A small multi-label image tagger, trained from scratch.
Model: 24-pixel images, arch resnet_bottleneck, activation mish, depths [2, 4, 2], widths [256, 384, 576].
Rows from block 5, named by matrix and row number. Each number is 200 + 40 x the weight over the matrix's rms, rounded and kept within 0 to 999. All counts start at 0.
# convs0: reduce pointwise conv (model.blocks.5.convs.0.weight, 96x384x1x1), inputs 154-230
convs0.6,213,296,191,144,209,273,165,233,180,147,177,216,207,186,217,224,215,236,220,256,202,201,163,167,187,192,183,202,108,230,174,189,209,197,227,206,238,189,219,180,188,142,250,231,265,151,180,225,108,173,149,181,236,115,247,209,193,174,223,176,251,183,169,256,220,231,193,188,193,199,240,142,187,182,230,218,128
convs0.7,182,190,263,191,162,84,188,207,242,186,250,153,192,229,241,200,129,169,168,150,242,228,208,199,178,195,195,217,166,191,225,129,169,246,193,247,291,176,181,121,238,258,145,190,122,193,224,183,126,231,186,167,221,269,197,211,242,216,203,234,159,182,233,201,184,195,193,240,136,194,122,204,211,218,159,238,133
convs0.8,167,217,191,218,232,260,187,182,202,261,240,175,172,192,84,212,264,315,234,233,262,240,161,132,273,204,197,169,178,177,250,217,116,183,220,92,114,166,173,212,189,266,232,209,192,194,247,195,204,170,238,236,167,152,150,188,83,222,192,200,190,174,175,245,168,181,210,180,217,240,261,177,180,225,192,152,188
convs0.9,188,196,181,159,159,224,246,157,110,99,116,156,270,160,203,249,156,208,181,200,209,241,250,232,135,187,219,169,119,228,204,257,164,219,235,134,171,258,133,255,219,181,215,223,182,211,230,238,226,241,187,143,224,197,182,248,175,147,214,278,288,177,188,219,235,150,178,165,155,129,198,198,171,223,201,129,129
convs0.10,191,276,251,214,161,289,196,230,188,234,216,180,149,261,91,207,231,268,251,252,214,182,191,129,311,198,236,97,176,209,213,230,200,197,236,81,195,225,181,290,207,240,226,186,213,229,219,161,252,256,249,219,209,157,171,159,160,172,206,185,151,188,147,270,171,167,243,175,182,223,201,181,211,229,183,210,180
convs0.11,214,230,177,165,211,254,184,163,131,202,243,163,211,220,160,231,170,175,179,223,157,157,268,167,142,106,165,227,215,206,189,224,205,199,186,198,229,259,183,264,202,187,187,235,188,198,216,201,206,220,247,191,126,191,242,179,163,241,189,254,96,245,226,211,273,231,180,161,157,151,177,172,171,201,205,232,195
convs0.12,115,225,208,159,235,232,210,209,154,126,175,184,183,222,166,250,217,238,227,305,161,136,191,190,190,210,195,158,189,204,221,212,226,148,263,141,195,210,160,253,266,213,233,194,278,146,129,212,213,209,250,153,164,200,160,151,202,176,236,154,126,213,180,210,145,232,160,171,214,190,216,84,179,147,182,206,227
convs0.13,154,227,164,189,194,127,160,159,180,207,179,148,224,161,164,214,240,254,212,183,186,164,255,215,124,149,229,204,211,200,203,307,98,196,222,125,126,224,160,204,202,216,255,248,138,132,195,288,173,187,202,135,168,209,173,242,180,192,198,183,187,134,227,220,187,180,137,136,202,170,187,196,217,166,219,222,190
convs0.14,218,196,210,236,167,173,219,155,157,188,228,168,123,166,247,192,167,173,258,207,189,159,208,136,162,161,217,186,194,144,213,222,152,159,204,242,235,288,198,213,171,202,188,271,217,297,250,198,183,168,154,241,182,216,222,182,158,154,172,191,210,128,103,167,227,270,217,189,208,237,148,272,191,169,157,204,205
convs0.15,250,198,194,234,234,137,228,222,244,168,105,248,143,143,163,255,217,191,208,149,208,234,177,137,219,179,208,102,232,239,189,219,199,253,229,101,188,212,170,194,173,226,179,247,180,249,192,203,225,164,211,182,124,202,235,110,244,175,226,229,175,221,187,226,199,175,237,231,211,224,267,185,226,224,172,214,138
convs0.16,205,230,174,180,192,202,169,217,195,197,185,158,183,217,181,155,267,140,213,225,144,165,282,103,201,157,192,247,206,220,179,227,209,126,263,209,228,288,227,200,181,235,187,230,202,136,211,154,243,216,249,194,158,149,170,204,188,242,237,239,121,254,223,245,237,203,246,101,227,212,192,117,162,208,226,234,184
convs0.17,232,164,169,263,186,161,198,235,260,234,263,167,166,180,144,180,214,195,208,185,206,135,196,187,222,235,279,158,178,187,236,246,226,192,254,153,185,188,183,206,204,104,211,188,228,204,154,219,227,217,220,164,199,128,174,198,182,173,158,244,153,219,220,146,231,227,242,218,132,221,213,203,231,171,195,183,183
convs0.18,198,176,249,163,185,203,195,151,138,188,186,172,172,195,299,224,125,188,205,246,196,146,239,152,203,190,202,219,254,210,152,269,248,242,250,202,250,216,227,223,229,209,202,211,229,247,222,241,202,228,250,159,139,199,150,227,162,248,185,260,278,206,183,112,175,182,148,153,191,258,213,196,172,240,184,188,185
convs0.19,207,164,167,214,177,191,218,161,214,156,202,266,202,151,184,254,203,230,194,161,226,170,124,206,107,151,241,236,214,103,235,228,241,158,208,256,102,132,175,178,115,221,171,187,181,180,176,296,232,243,162,154,213,175,202,232,167,154,183,236,178,135,195,209,170,190,137,212,247,230,137,191,163,202,179,184,225
convs0.20,222,221,191,282,242,171,251,152,221,219,247,200,185,254,150,181,233,260,238,162,214,219,163,183,235,188,230,201,211,208,241,204,209,241,188,155,145,159,252,164,187,228,192,111,260,180,212,196,191,174,263,180,199,213,205,202,198,216,215,182,128,215,189,269,154,269,240,216,215,216,183,199,182,234,219,262,220
convs0.21,174,114,222,229,137,224,186,220,249,214,148,232,141,176,228,222,148,203,197,172,184,150,185,293,232,239,202,183,133,214,152,154,135,221,178,213,273,259,178,153,233,213,201,185,185,154,211,185,166,112,193,203,243,230,136,133,220,239,214,163,215,84,203,251,151,183,186,207,111,244,174,207,190,150,135,64,159
convs0.22,177,256,300,176,227,224,209,224,173,256,174,156,219,223,192,217,225,288,240,220,205,247,221,249,173,241,208,232,197,243,197,178,203,167,247,171,176,113,283,129,176,195,275,93,246,137,174,197,195,185,278,211,217,173,240,204,188,198,191,162,178,194,201,235,143,220,206,223,199,223,221,161,283,201,236,248,256
convs0.23,111,232,194,172,103,220,170,203,216,144,200,214,203,184,237,232,193,197,195,234,240,140,178,254,199,193,141,227,241,219,236,247,171,222,170,189,173,260,197,230,241,218,192,215,226,199,245,246,222,166,285,113,117,191,221,229,176,144,270,166,186,186,200,194,200,235,134,221,146,173,163,121,252,141,280,279,249
convs0.24,175,171,222,252,201,203,129,145,212,245,194,243,235,188,263,235,125,246,258,183,219,253,163,192,180,126,244,179,189,196,195,138,127,172,168,210,222,217,227,147,193,131,196,147,159,215,168,264,152,291,141,181,126,170,195,198,228,192,220,212,269,263,175,134,257,213,163,190,209,211,211,213,248,225,171,185,233
convs0.25,229,243,190,195,192,138,162,220,163,266,199,211,240,194,145,233,254,256,154,236,207,223,189,259,221,227,187,249,179,236,199,188,171,228,183,168,181,259,216,161,162,191,239,169,206,160,175,223,154,220,142,200,222,203,159,249,135,153,263,151,180,227,190,181,263,232,172,95,166,223,226,198,293,110,196,166,191
convs0.26,254,197,192,176,141,207,219,226,172,150,117,207,177,174,188,218,155,219,177,213,250,187,180,171,165,124,186,205,204,217,263,203,149,150,167,197,173,262,124,212,230,260,195,199,152,137,171,178,197,162,257,247,182,189,233,237,254,185,210,187,198,219,185,200,225,246,202,250,172,105,132,145,216,234,220,267,201
convs0.27,206,216,184,193,244,246,203,191,195,197,210,172,159,230,55,185,179,215,207,238,162,169,245,212,214,210,230,129,161,246,184,228,218,193,212,107,213,225,141,256,170,210,265,195,197,186,213,219,246,237,207,193,177,177,162,124,146,141,160,210,239,186,205,224,239,239,242,164,153,190,176,213,203,135,232,158,259
convs0.28,253,206,159,125,169,157,231,156,102,221,157,160,218,224,215,224,169,171,208,173,212,217,240,216,184,219,205,253,194,189,144,131,210,229,136,250,201,126,149,182,214,243,221,148,191,206,221,253,197,187,274,212,152,252,227,223,233,159,216,216,248,211,223,122,250,215,145,226,178,223,244,162,166,212,163,240,204
convs0.29,288,237,200,134,145,164,214,207,153,220,178,152,232,178,249,197,219,267,160,180,231,191,204,224,185,230,213,274,195,226,237,220,153,235,228,220,156,232,283,138,144,276,224,310,154,197,203,151,191,218,228,184,240,236,201,218,196,178,168,169,153,177,127,193,216,148,139,162,247,182,275,245,183,240,214,219,275
convs0.30,234,163,148,145,242,187,167,195,179,211,184,207,126,200,146,257,259,307,203,181,182,213,186,196,238,215,174,117,228,268,244,233,64,134,229,121,182,193,147,158,184,259,236,179,143,238,239,200,218,256,247,193,160,165,128,235,218,165,178,232,190,190,160,228,138,137,188,185,192,210,178,221,220,265,152,189,191
convs0.31,120,269,169,184,167,215,228,152,202,199,240,161,205,231,118,164,252,227,208,214,175,223,269,241,217,204,201,157,170,199,235,206,254,185,231,164,167,225,115,164,188,184,184,218,229,158,224,268,171,292,206,171,167,191,142,166,168,156,259,220,213,214,217,261,231,199,238,174,201,169,182,169,192,179,221,184,203
convs0.32,178,216,236,207,159,180,213,255,180,184,197,206,265,218,181,207,293,186,229,212,240,179,203,254,181,162,118,239,182,199,192,262,196,250,222,170,217,223,270,171,220,209,219,183,179,153,190,219,221,215,219,157,243,160,242,233,216,203,257,177,209,145,214,161,176,94,166,222,226,187,208,204,230,242,183,188,289
convs0.33,109,197,258,220,229,132,84,241,177,220,246,214,195,203,218,261,186,228,226,177,255,210,157,234,119,215,212,214,248,214,193,224,147,226,150,213,194,190,218,150,181,239,211,166,201,192,187,252,206,196,292,208,145,196,248,234,206,155,264,176,175,194,228,214,160,225,225,209,97,172,142,184,243,207,251,268,250
convs0.34,186,243,135,193,186,271,172,249,266,211,196,238,168,143,229,201,201,189,190,221,216,158,190,206,217,153,155,279,210,206,169,211,198,217,214,129,187,181,148,135,140,108,207,247,171,214,187,206,140,225,177,239,181,223,225,140,152,251,226,137,188,243,172,192,177,175,226,155,230,263,171,195,209,234,167,203,201
convs0.35,136,83,243,169,102,218,228,182,194,187,197,223,275,198,210,194,210,171,172,243,187,143,201,159,200,203,188,246,184,223,229,251,198,210,189,155,198,250,162,226,197,264,255,276,155,199,152,143,213,229,232,224,147,192,169,235,248,208,187,137,156,146,101,238,170,225,221,271,230,217,203,182,188,196,169,197,224
convs0.36,252,174,150,285,188,213,178,184,190,162,241,194,254,216,158,164,167,189,190,220,241,216,208,166,186,231,138,186,158,239,260,252,218,179,229,258,257,214,179,156,152,226,163,217,161,269,215,216,203,231,206,209,103,193,91,210,93,141,185,198,168,254,203,186,227,266,268,186,171,187,196,222,206,216,175,147,187
convs0.37,203,195,275,255,171,151,238,200,250,169,206,164,176,211,237,179,176,188,201,167,223,228,187,155,133,248,209,229,197,151,168,180,241,83,202,178,180,182,235,180,153,203,216,190,253,103,194,97,246,191,217,130,176,169,224,195,187,178,182,118,275,169,158,202,191,174,179,213,220,178,118,155,258,255,246,267,223
convs0.38,200,180,180,250,268,136,219,284,207,201,174,163,166,242,170,164,77,218,202,172,254,222,242,170,185,268,233,204,189,205,160,211,232,130,96,188,222,164,209,163,201,266,245,202,226,173,253,158,215,195,251,212,203,257,199,193,208,192,173,203,247,102,268,228,192,97,174,206,152,184,133,144,142,155,115,112,219
convs0.39,78,173,166,239,219,159,199,187,217,215,156,246,205,241,228,209,215,216,186,183,159,154,173,258,219,183,127,154,166,212,230,162,280,174,278,244,264,207,172,125,110,300,173,189,182,170,232,219,129,272,188,229,185,214,162,126,196,204,195,186,229,153,217,222,128,130,187,170,165,218,187,151,210,211,166,173,147
convs0.40,179,178,176,249,175,180,166,177,203,232,221,229,183,232,271,139,151,196,246,192,222,242,161,257,215,278,206,215,159,244,169,212,251,185,167,232,156,226,199,182,133,218,221,252,198,166,162,212,247,180,176,190,164,169,245,252,193,179,230,95,247,192,154,260,216,158,184,177,213,152,228,168,185,201,241,176,227
convs0.41,156,219,159,227,211,206,210,154,228,155,127,190,194,179,176,204,197,263,236,146,225,196,185,232,194,207,208,160,277,193,261,246,245,151,286,253,222,240,258,231,206,242,169,271,263,201,241,199,170,226,234,257,191,192,189,225,207,162,214,181,187,172,200,196,217,219,186,239,156,194,240,173,228,210,218,197,195
convs0.42,230,228,207,239,225,102,160,198,159,173,157,254,126,168,190,227,160,198,243,191,279,194,143,193,205,154,203,227,230,165,195,209,234,181,130,194,138,161,240,168,203,238,216,127,202,181,144,233,178,185,273,176,175,179,251,223,198,182,223,164,140,199,203,221,111,237,161,191,128,178,179,169,225,297,237,299,210
convs0.43,242,237,171,251,187,239,141,135,192,127,146,195,173,146,177,182,212,225,140,147,188,172,267,194,200,137,211,164,195,184,186,219,256,190,204,249,225,244,250,147,244,283,162,186,234,136,185,187,136,211,210,165,152,204,113,150,162,134,148,168,227,232,215,191,241,221,234,141,127,173,218,167,179,170,145,181,233
convs0.44,176,168,198,201,148,211,233,168,159,163,173,248,226,154,168,177,192,166,229,229,241,122,194,239,207,158,149,237,208,182,234,240,226,242,155,225,172,208,184,277,217,247,180,183,204,203,163,164,218,145,278,126,186,210,246,186,221,176,229,139,114,167,183,156,146,206,111,239,252,155,181,184,215,212,199,160,252
convs0.45,199,165,188,241,194,193,200,168,219,199,262,218,180,250,251,226,196,228,219,242,199,208,231,117,142,186,262,162,221,134,264,257,217,190,209,170,191,207,202,265,158,153,241,202,134,231,205,247,237,260,150,188,145,199,174,181,269,139,154,221,174,226,214,159,207,204,199,213,121,262,185,164,189,174,150,211,281
convs0.46,175,270,176,207,210,223,234,259,209,172,185,190,169,221,247,211,164,190,136,259,167,217,196,217,228,236,243,183,177,172,141,199,216,172,243,245,207,214,249,198,223,154,221,250,268,142,238,172,161,258,195,219,194,167,195,187,183,105,117,141,225,160,121,228,174,132,167,159,186,177,194,89,231,148,206,225,161
convs0.47,228,210,215,220,198,238,249,84,102,200,213,194,225,198,163,161,237,195,183,189,181,144,203,179,242,187,176,245,140,225,150,297,167,249,236,192,208,248,193,219,159,207,208,265,124,219,160,226,197,221,224,253,174,233,147,205,229,210,205,206,199,162,195,277,220,154,186,239,227,263,153,195,186,208,164,181,226
convs0.48,214,146,188,242,155,182,178,165,243,251,182,212,155,153,190,160,259,193,195,139,139,105,165,270,232,184,228,190,119,174,224,174,210,238,206,187,227,275,223,211,173,156,197,175,210,167,146,195,166,230,218,167,259,256,135,150,186,200,174,238,200,184,234,131,205,218,313,179,115,214,203,188,246,190,162,134,143
convs0.49,207,265,167,196,225,208,254,179,205,203,254,165,205,207,169,183,192,233,157,196,211,191,202,224,126,211,258,232,221,169,225,229,158,148,178,170,210,208,216,130,199,185,201,203,288,114,247,242,190,184,236,176,142,101,257,180,197,151,204,199,252,207,183,232,259,148,195,182,237,139,229,48,192,173,176,228,189
convs0.50,100,221,218,189,226,244,152,177,167,187,187,218,224,201,129,186,182,201,222,388,168,143,233,231,213,156,237,138,179,186,134,233,184,228,155,183,208,224,182,265,224,201,207,218,237,150,178,263,211,178,235,170,181,192,59,159,228,227,280,198,161,173,209,219,178,213,160,170,181,177,184,130,198,120,215,124,210
convs0.51,230,136,218,242,201,164,197,220,241,209,225,180,142,147,160,185,151,231,177,153,180,168,192,265,202,235,152,212,160,223,226,195,229,186,199,177,254,178,161,157,205,176,160,215,198,178,216,167,204,274,195,196,227,218,199,185,182,222,113,189,263,298,204,190,220,261,251,193,159,207,224,211,199,204,159,159,208
convs0.52,220,197,241,171,221,172,237,211,301,240,165,165,221,176,240,192,231,209,213,215,291,254,236,165,167,196,237,155,205,250,241,193,232,268,233,137,196,229,103,135,204,150,169,272,171,215,115,220,227,139,196,218,208,243,221,150,182,205,210,158,167,210,235,187,208,178,215,193,225,282,236,266,218,213,171,171,143
convs0.53,183,203,157,220,169,219,152,211,180,204,194,253,212,206,106,214,191,190,188,282,116,153,249,208,191,185,223,121,185,254,216,271,188,214,209,175,137,243,183,289,206,213,263,176,187,206,184,238,241,302,217,190,199,154,102,145,196,201,214,251,204,176,219,182,167,205,196,124,157,208,195,207,188,176,201,141,208
convs0.54,173,144,198,179,190,172,200,142,225,190,198,116,161,143,130,219,209,251,136,156,176,179,201,251,255,182,199,173,164,222,212,170,161,234,180,193,270,242,240,199,184,193,182,142,198,170,139,207,160,232,187,236,167,302,173,133,113,204,94,95,232,187,162,237,133,183,216,132,165,165,196,192,107,181,142,161,258
convs0.55,198,203,288,118,124,224,227,186,214,167,184,186,188,268,190,207,185,200,197,174,204,143,190,206,216,187,239,274,123,209,190,159,194,204,195,195,247,230,179,198,183,186,210,184,201,240,214,251,197,233,212,221,250,175,219,241,209,268,258,178,260,301,111,152,255,163,194,178,213,202,209,171,291,233,179,186,184
convs0.56,231,193,230,242,224,184,217,245,202,156,178,228,250,198,269,172,204,211,148,214,211,225,187,190,166,217,247,165,198,268,135,228,147,187,177,254,201,248,237,160,199,224,228,266,150,227,160,202,234,154,165,142,222,282,195,233,308,222,229,210,178,240,235,215,178,218,176,277,231,236,192,229,223,202,142,138,180
convs0.57,192,182,213,223,220,166,242,158,160,152,215,117,153,254,236,222,280,182,150,179,239,131,163,125,171,239,234,224,184,223,222,224,178,161,149,161,170,212,180,205,185,240,189,224,247,156,222,106,199,176,233,185,256,184,216,198,157,177,147,162,153,166,208,238,174,203,188,115,197,183,219,170,123,201,251,236,198
convs0.58,236,229,252,171,186,175,234,234,197,175,179,151,305,209,171,159,246,278,228,150,236,193,205,214,120,156,190,246,125,237,196,193,152,217,220,223,161,212,239,146,181,195,200,213,185,135,171,190,153,227,180,176,234,172,261,219,192,193,259,185,215,163,188,199,140,148,217,221,259,163,250,231,190,210,231,255,264
convs0.59,168,256,156,231,195,161,177,127,167,289,218,258,199,138,194,241,165,237,185,209,118,176,237,232,128,199,147,190,233,228,120,246,134,218,122,222,208,245,205,205,117,182,237,202,142,165,207,268,151,185,219,235,183,185,169,248,197,185,229,175,214,209,180,168,214,213,146,95,188,169,222,205,186,188,186,177,228
convs0.60,215,160,217,230,260,216,207,210,253,183,210,141,213,206,211,98,151,192,196,204,166,234,180,186,190,152,169,225,264,223,227,203,231,153,216,228,250,119,229,166,206,233,188,216,221,248,276,171,112,138,205,200,162,183,185,193,189,229,194,220,184,115,177,200,185,231,191,243,216,247,209,188,240,177,177,210,141
convs0.61,196,195,157,210,135,124,206,201,241,210,200,159,181,217,258,131,158,202,178,135,213,241,193,202,234,256,149,228,138,252,216,116,195,215,222,251,314,210,168,72,237,248,151,210,181,185,216,181,147,228,169,201,186,202,171,209,228,201,151,246,269,237,211,197,240,197,180,206,143,198,197,202,252,216,151,201,163
convs0.62,181,227,222,256,225,207,166,170,138,242,224,119,206,204,226,199,199,195,164,235,107,201,188,226,290,178,214,149,159,222,200,226,180,213,141,204,95,229,203,214,222,251,187,206,144,183,151,155,151,221,250,204,174,173,135,185,163,211,219,175,118,221,190,175,175,170,268,97,165,200,201,154,236,142,211,147,222
convs0.63,149,211,221,155,193,249,126,179,142,198,183,231,230,175,130,203,169,222,215,394,161,163,247,232,206,146,224,124,187,198,154,250,177,229,140,162,172,220,183,280,233,192,218,210,209,172,168,258,221,191,225,173,193,182,95,167,200,212,262,225,166,168,194,215,193,200,150,158,195,159,176,153,197,157,214,123,208
convs0.64,213,203,149,215,190,231,238,198,210,212,217,159,155,180,206,215,285,158,219,178,171,155,223,229,132,150,227,190,299,219,197,255,162,231,202,148,225,186,159,250,184,157,166,183,176,157,216,272,236,258,259,234,158,253,219,165,186,204,142,188,213,257,193,170,169,224,228,191,212,215,161,157,160,233,213,241,227
convs0.65,122,235,186,198,155,218,137,221,219,210,212,142,212,206,257,182,197,224,204,208,236,216,203,260,167,251,151,190,197,218,192,159,225,165,161,193,167,213,181,219,124,207,235,199,218,206,208,295,232,187,226,243,206,183,268,229,188,207,253,210,201,197,182,239,187,218,250,207,107,186,192,196,286,163,291,264,194
convs0.66,221,163,220,251,226,148,247,213,252,156,256,179,225,215,178,250,201,162,160,156,211,176,176,188,216,209,263,256,192,253,219,209,193,190,240,208,231,220,130,174,176,150,181,252,224,155,219,231,230,181,166,144,261,202,207,214,251,222,179,174,225,193,277,115,234,172,253,220,199,195,167,138,196,171,154,200,260
convs0.67,159,159,179,203,116,211,178,203,239,231,162,245,244,138,225,135,159,169,132,166,225,224,186,195,229,235,139,234,266,181,193,204,242,184,244,242,198,285,221,238,152,153,228,313,138,178,235,167,242,207,190,167,192,187,226,203,220,182,224,165,116,184,175,245,167,208,201,241,188,253,221,131,228,173,171,209,198
convs0.68,171,211,213,205,212,232,160,182,180,220,233,191,190,224,139,177,213,208,240,318,145,179,245,201,241,171,263,128,175,221,214,245,222,226,194,117,193,247,145,269,235,215,241,207,208,179,188,240,219,278,184,152,187,173,139,153,194,206,241,234,196,163,219,233,223,222,245,197,176,183,192,202,193,159,213,154,202
convs0.69,170,158,169,242,187,216,192,177,251,267,218,175,93,132,132,184,267,199,148,161,122,215,154,214,265,138,261,162,145,267,194,225,153,229,183,185,199,232,254,215,156,148,177,177,214,166,164,217,192,194,219,185,165,175,114,202,197,198,230,207,161,122,160,143,188,162,227,205,174,192,247,205,195,159,238,141,218
convs0.70,207,212,231,156,107,185,172,214,233,275,198,218,172,94,148,172,239,215,200,225,174,208,212,239,231,186,190,217,138,190,140,183,147,230,168,219,230,234,173,194,211,158,174,221,152,194,136,301,232,249,132,227,233,181,195,173,141,253,278,149,198,191,214,219,195,267,140,85,234,160,238,215,226,252,220,108,214
convs0.71,242,222,232,201,145,152,203,205,206,254,220,130,250,132,225,225,193,254,201,223,230,233,157,231,229,233,181,234,173,235,270,186,172,235,211,203,173,259,242,112,183,235,196,236,98,187,183,287,223,213,224,255,237,226,165,268,155,229,238,168,219,121,186,210,164,219,175,192,242,211,202,206,204,193,194,218,212
convs0.72,151,144,206,273,153,210,155,166,246,202,201,197,235,211,237,189,196,179,187,216,151,188,179,254,189,188,155,201,236,231,188,250,217,274,210,189,136,211,266,208,114,220,239,226,237,150,166,197,151,238,280,184,183,175,232,180,201,176,225,136,111,188,189,270,112,215,181,214,174,200,146,159,196,253,234,214,222
convs0.73,152,220,124,200,211,213,172,222,167,185,154,219,221,125,139,251,150,220,127,217,273,207,220,199,219,194,267,142,201,116,201,193,162,119,148,208,238,213,241,246,299,139,201,187,278,212,139,206,233,194,177,165,210,230,149,193,225,130,233,203,203,178,155,155,234,195,133,181,217,219,108,84,230,192,248,222,147
convs0.74,207,231,207,242,111,194,161,188,211,178,252,187,177,187,246,180,205,199,259,209,178,230,256,150,175,237,248,163,185,216,212,139,107,162,206,233,277,235,208,182,279,276,175,157,243,176,239,197,163,189,258,133,151,272,104,202,219,199,203,245,205,209,255,230,249,132,192,186,111,188,150,160,141,153,162,160,87
convs0.75,160,185,235,109,214,255,124,129,142,213,205,219,219,160,144,198,164,183,232,346,125,153,248,213,197,149,232,151,186,197,144,241,168,240,128,177,199,210,198,277,243,199,205,205,190,190,164,248,253,155,228,170,211,200,121,162,132,231,246,240,146,165,202,220,186,220,117,107,197,91,177,181,193,156,217,153,198
convs0.76,239,234,167,230,252,188,262,164,220,197,177,213,238,245,216,176,173,265,201,163,246,229,170,251,179,220,248,234,227,210,237,253,234,203,180,179,133,246,289,180,177,245,162,269,228,227,166,182,226,133,275,135,251,218,196,258,221,187,212,159,192,157,166,193,204,239,207,259,225,176,202,199,196,218,184,198,243
convs0.77,227,150,168,189,223,136,196,199,239,184,221,131,171,191,205,81,106,139,195,139,237,247,192,227,259,219,177,243,211,261,253,150,180,193,184,190,255,175,275,86,160,277,146,189,212,217,207,196,199,125,223,227,211,187,157,199,218,229,166,190,225,205,178,216,206,239,213,254,186,201,161,195,239,271,166,237,187
convs0.78,114,199,215,177,154,221,215,197,160,201,206,192,258,184,164,223,218,175,212,237,232,229,156,202,213,173,193,216,218,192,277,243,225,174,203,134,153,205,179,275,252,273,256,225,162,145,195,159,234,261,239,178,159,216,180,170,194,165,218,151,145,185,157,254,187,245,176,229,223,217,180,182,206,205,235,226,234
convs0.79,199,281,241,159,238,202,162,189,169,233,264,248,272,185,250,231,206,226,217,201,144,130,283,205,161,170,154,242,216,200,204,271,135,201,186,171,239,286,195,232,207,173,176,260,150,219,258,245,145,163,218,185,115,276,223,257,163,135,231,209,220,230,216,180,235,201,180,184,126,227,203,191,191,148,185,224,206
convs0.80,210,235,154,181,147,274,233,250,240,234,227,213,201,235,223,136,183,230,164,220,192,256,219,234,190,257,175,172,161,129,176,170,257,255,159,218,215,207,132,244,209,164,197,239,126,207,193,229,216,252,192,235,223,223,201,219,156,262,214,223,225,158,276,199,198,208,164,183,155,96,199,223,170,205,236,172,274
convs0.81,213,177,124,175,220,144,161,223,149,265,193,238,178,186,179,154,199,256,202,86,176,236,167,162,162,201,256,192,205,194,196,105,205,245,203,263,208,139,226,67,132,162,175,169,193,240,186,112,197,208,153,200,202,209,249,220,179,221,122,231,164,186,177,147,193,241,198,180,190,224,271,225,205,197,204,266,188
convs0.82,199,213,184,229,214,195,204,220,201,224,162,238,135,165,257,215,245,156,182,179,270,198,188,199,210,186,218,193,189,287,110,196,165,231,170,165,146,243,194,237,168,224,178,232,233,204,126,222,223,180,182,108,126,219,233,216,177,221,237,123,172,188,123,252,165,246,193,192,239,235,186,220,169,267,187,184,166
convs0.83,233,171,193,156,207,213,195,187,172,196,212,107,194,205,269,185,174,183,167,207,158,173,199,207,136,223,182,219,224,190,217,205,262,169,197,213,146,200,68,250,150,148,194,200,136,227,226,232,232,223,180,194,168,179,207,150,159,218,157,221,204,145,136,178,239,264,108,229,207,207,256,170,226,192,225,224,224
convs0.84,161,270,186,182,200,218,217,236,246,252,168,156,201,188,134,133,208,119,179,264,124,233,305,205,248,130,182,217,110,223,73,166,265,259,198,258,216,268,112,140,187,172,159,275,230,183,160,249,144,233,223,244,157,199,174,217,166,224,194,202,272,208,175,199,259,149,188,147,234,182,153,198,220,246,204,163,157
convs0.85,197,197,201,227,191,211,189,160,214,202,233,171,202,211,230,168,134,174,247,219,150,208,152,196,215,199,188,157,121,206,212,203,188,224,240,209,263,259,238,183,181,176,163,267,221,291,166,177,162,164,143,223,158,184,182,172,165,141,156,189,203,201,186,159,219,250,212,176,173,184,130,270,221,227,145,216,193
convs0.86,119,74,277,179,252,207,176,144,193,134,207,221,186,242,225,223,193,120,245,266,122,144,144,193,252,175,261,218,210,163,234,230,133,172,205,202,235,180,192,260,219,246,218,223,259,197,230,230,203,208,189,127,133,238,109,197,226,223,236,173,166,143,201,201,116,243,157,189,218,209,211,179,118,166,178,172,172
convs0.87,175,231,206,228,184,202,236,140,178,188,158,133,231,173,189,225,156,236,182,241,236,208,252,204,207,162,222,158,167,227,237,185,216,172,184,237,189,210,206,157,204,217,187,276,167,135,197,178,180,199,212,159,203,254,199,167,180,146,196,167,264,214,199,206,216,128,156,154,155,239,254,167,204,204,193,187,214
convs0.88,144,228,165,241,198,175,202,168,272,209,202,219,223,155,202,211,189,100,256,146,172,225,133,204,161,190,261,253,256,229,212,183,252,194,234,196,227,202,186,185,198,220,185,287,276,125,186,238,207,188,227,149,150,210,247,169,282,116,235,177,227,141,209,131,215,200,171,242,232,164,228,167,270,239,217,226,175
convs0.89,190,204,207,157,195,181,187,142,128,224,257,238,216,120,152,189,163,181,219,267,98,136,228,221,172,126,213,197,172,144,185,224,159,237,139,239,170,236,202,216,206,191,205,247,167,173,164,233,214,183,226,188,168,224,139,203,132,218,201,224,164,203,247,204,210,243,155,139,216,99,196,183,177,152,233,191,174
convs0.90,249,261,135,185,202,152,205,191,190,215,239,227,266,216,239,192,171,186,196,203,221,216,330,278,241,203,147,215,207,133,172,196,206,190,122,231,210,153,185,172,205,160,209,175,186,215,214,237,168,266,201,241,210,288,203,220,199,244,144,187,265,192,229,206,218,150,126,193,208,223,111,151,147,204,170,176,128
convs0.91,181,222,226,230,177,191,219,215,192,230,207,133,113,258,196,223,154,257,166,209,210,248,205,206,169,247,198,195,137,187,201,127,188,95,217,181,187,151,176,177,250,155,277,115,231,185,199,188,233,206,247,299,155,192,198,217,174,136,194,176,231,184,183,224,146,224,188,208,225,180,174,139,221,150,249,268,243
convs0.92,169,249,118,154,208,144,209,186,198,169,186,198,200,249,208,245,160,214,193,146,237,246,229,173,209,220,161,224,109,245,254,167,203,156,253,240,288,208,130,91,218,239,134,243,212,189,264,167,124,180,175,223,156,177,167,223,218,167,194,212,256,218,202,208,222,167,182,192,165,204,197,180,232,136,164,201,142
convs0.93,151,189,180,236,207,189,224,162,181,133,213,214,221,185,153,227,140,221,147,146,210,205,214,166,240,142,189,195,142,178,297,219,203,151,214,237,266,174,161,121,193,247,154,195,267,193,195,156,153,215,166,221,154,264,201,204,181,150,210,161,256,253,239,212,169,213,259,176,174,190,202,176,199,134,173,180,209
convs0.94,173,280,147,153,203,187,254,200,198,187,171,193,258,185,233,183,227,168,191,197,220,185,284,203,186,177,215,167,160,202,205,203,229,184,249,263,260,222,218,208,225,242,217,287,235,153,166,192,172,199,177,215,214,216,244,195,202,93,109,207,190,185,246,212,253,99,181,183,253,156,185,85,190,235,211,204,184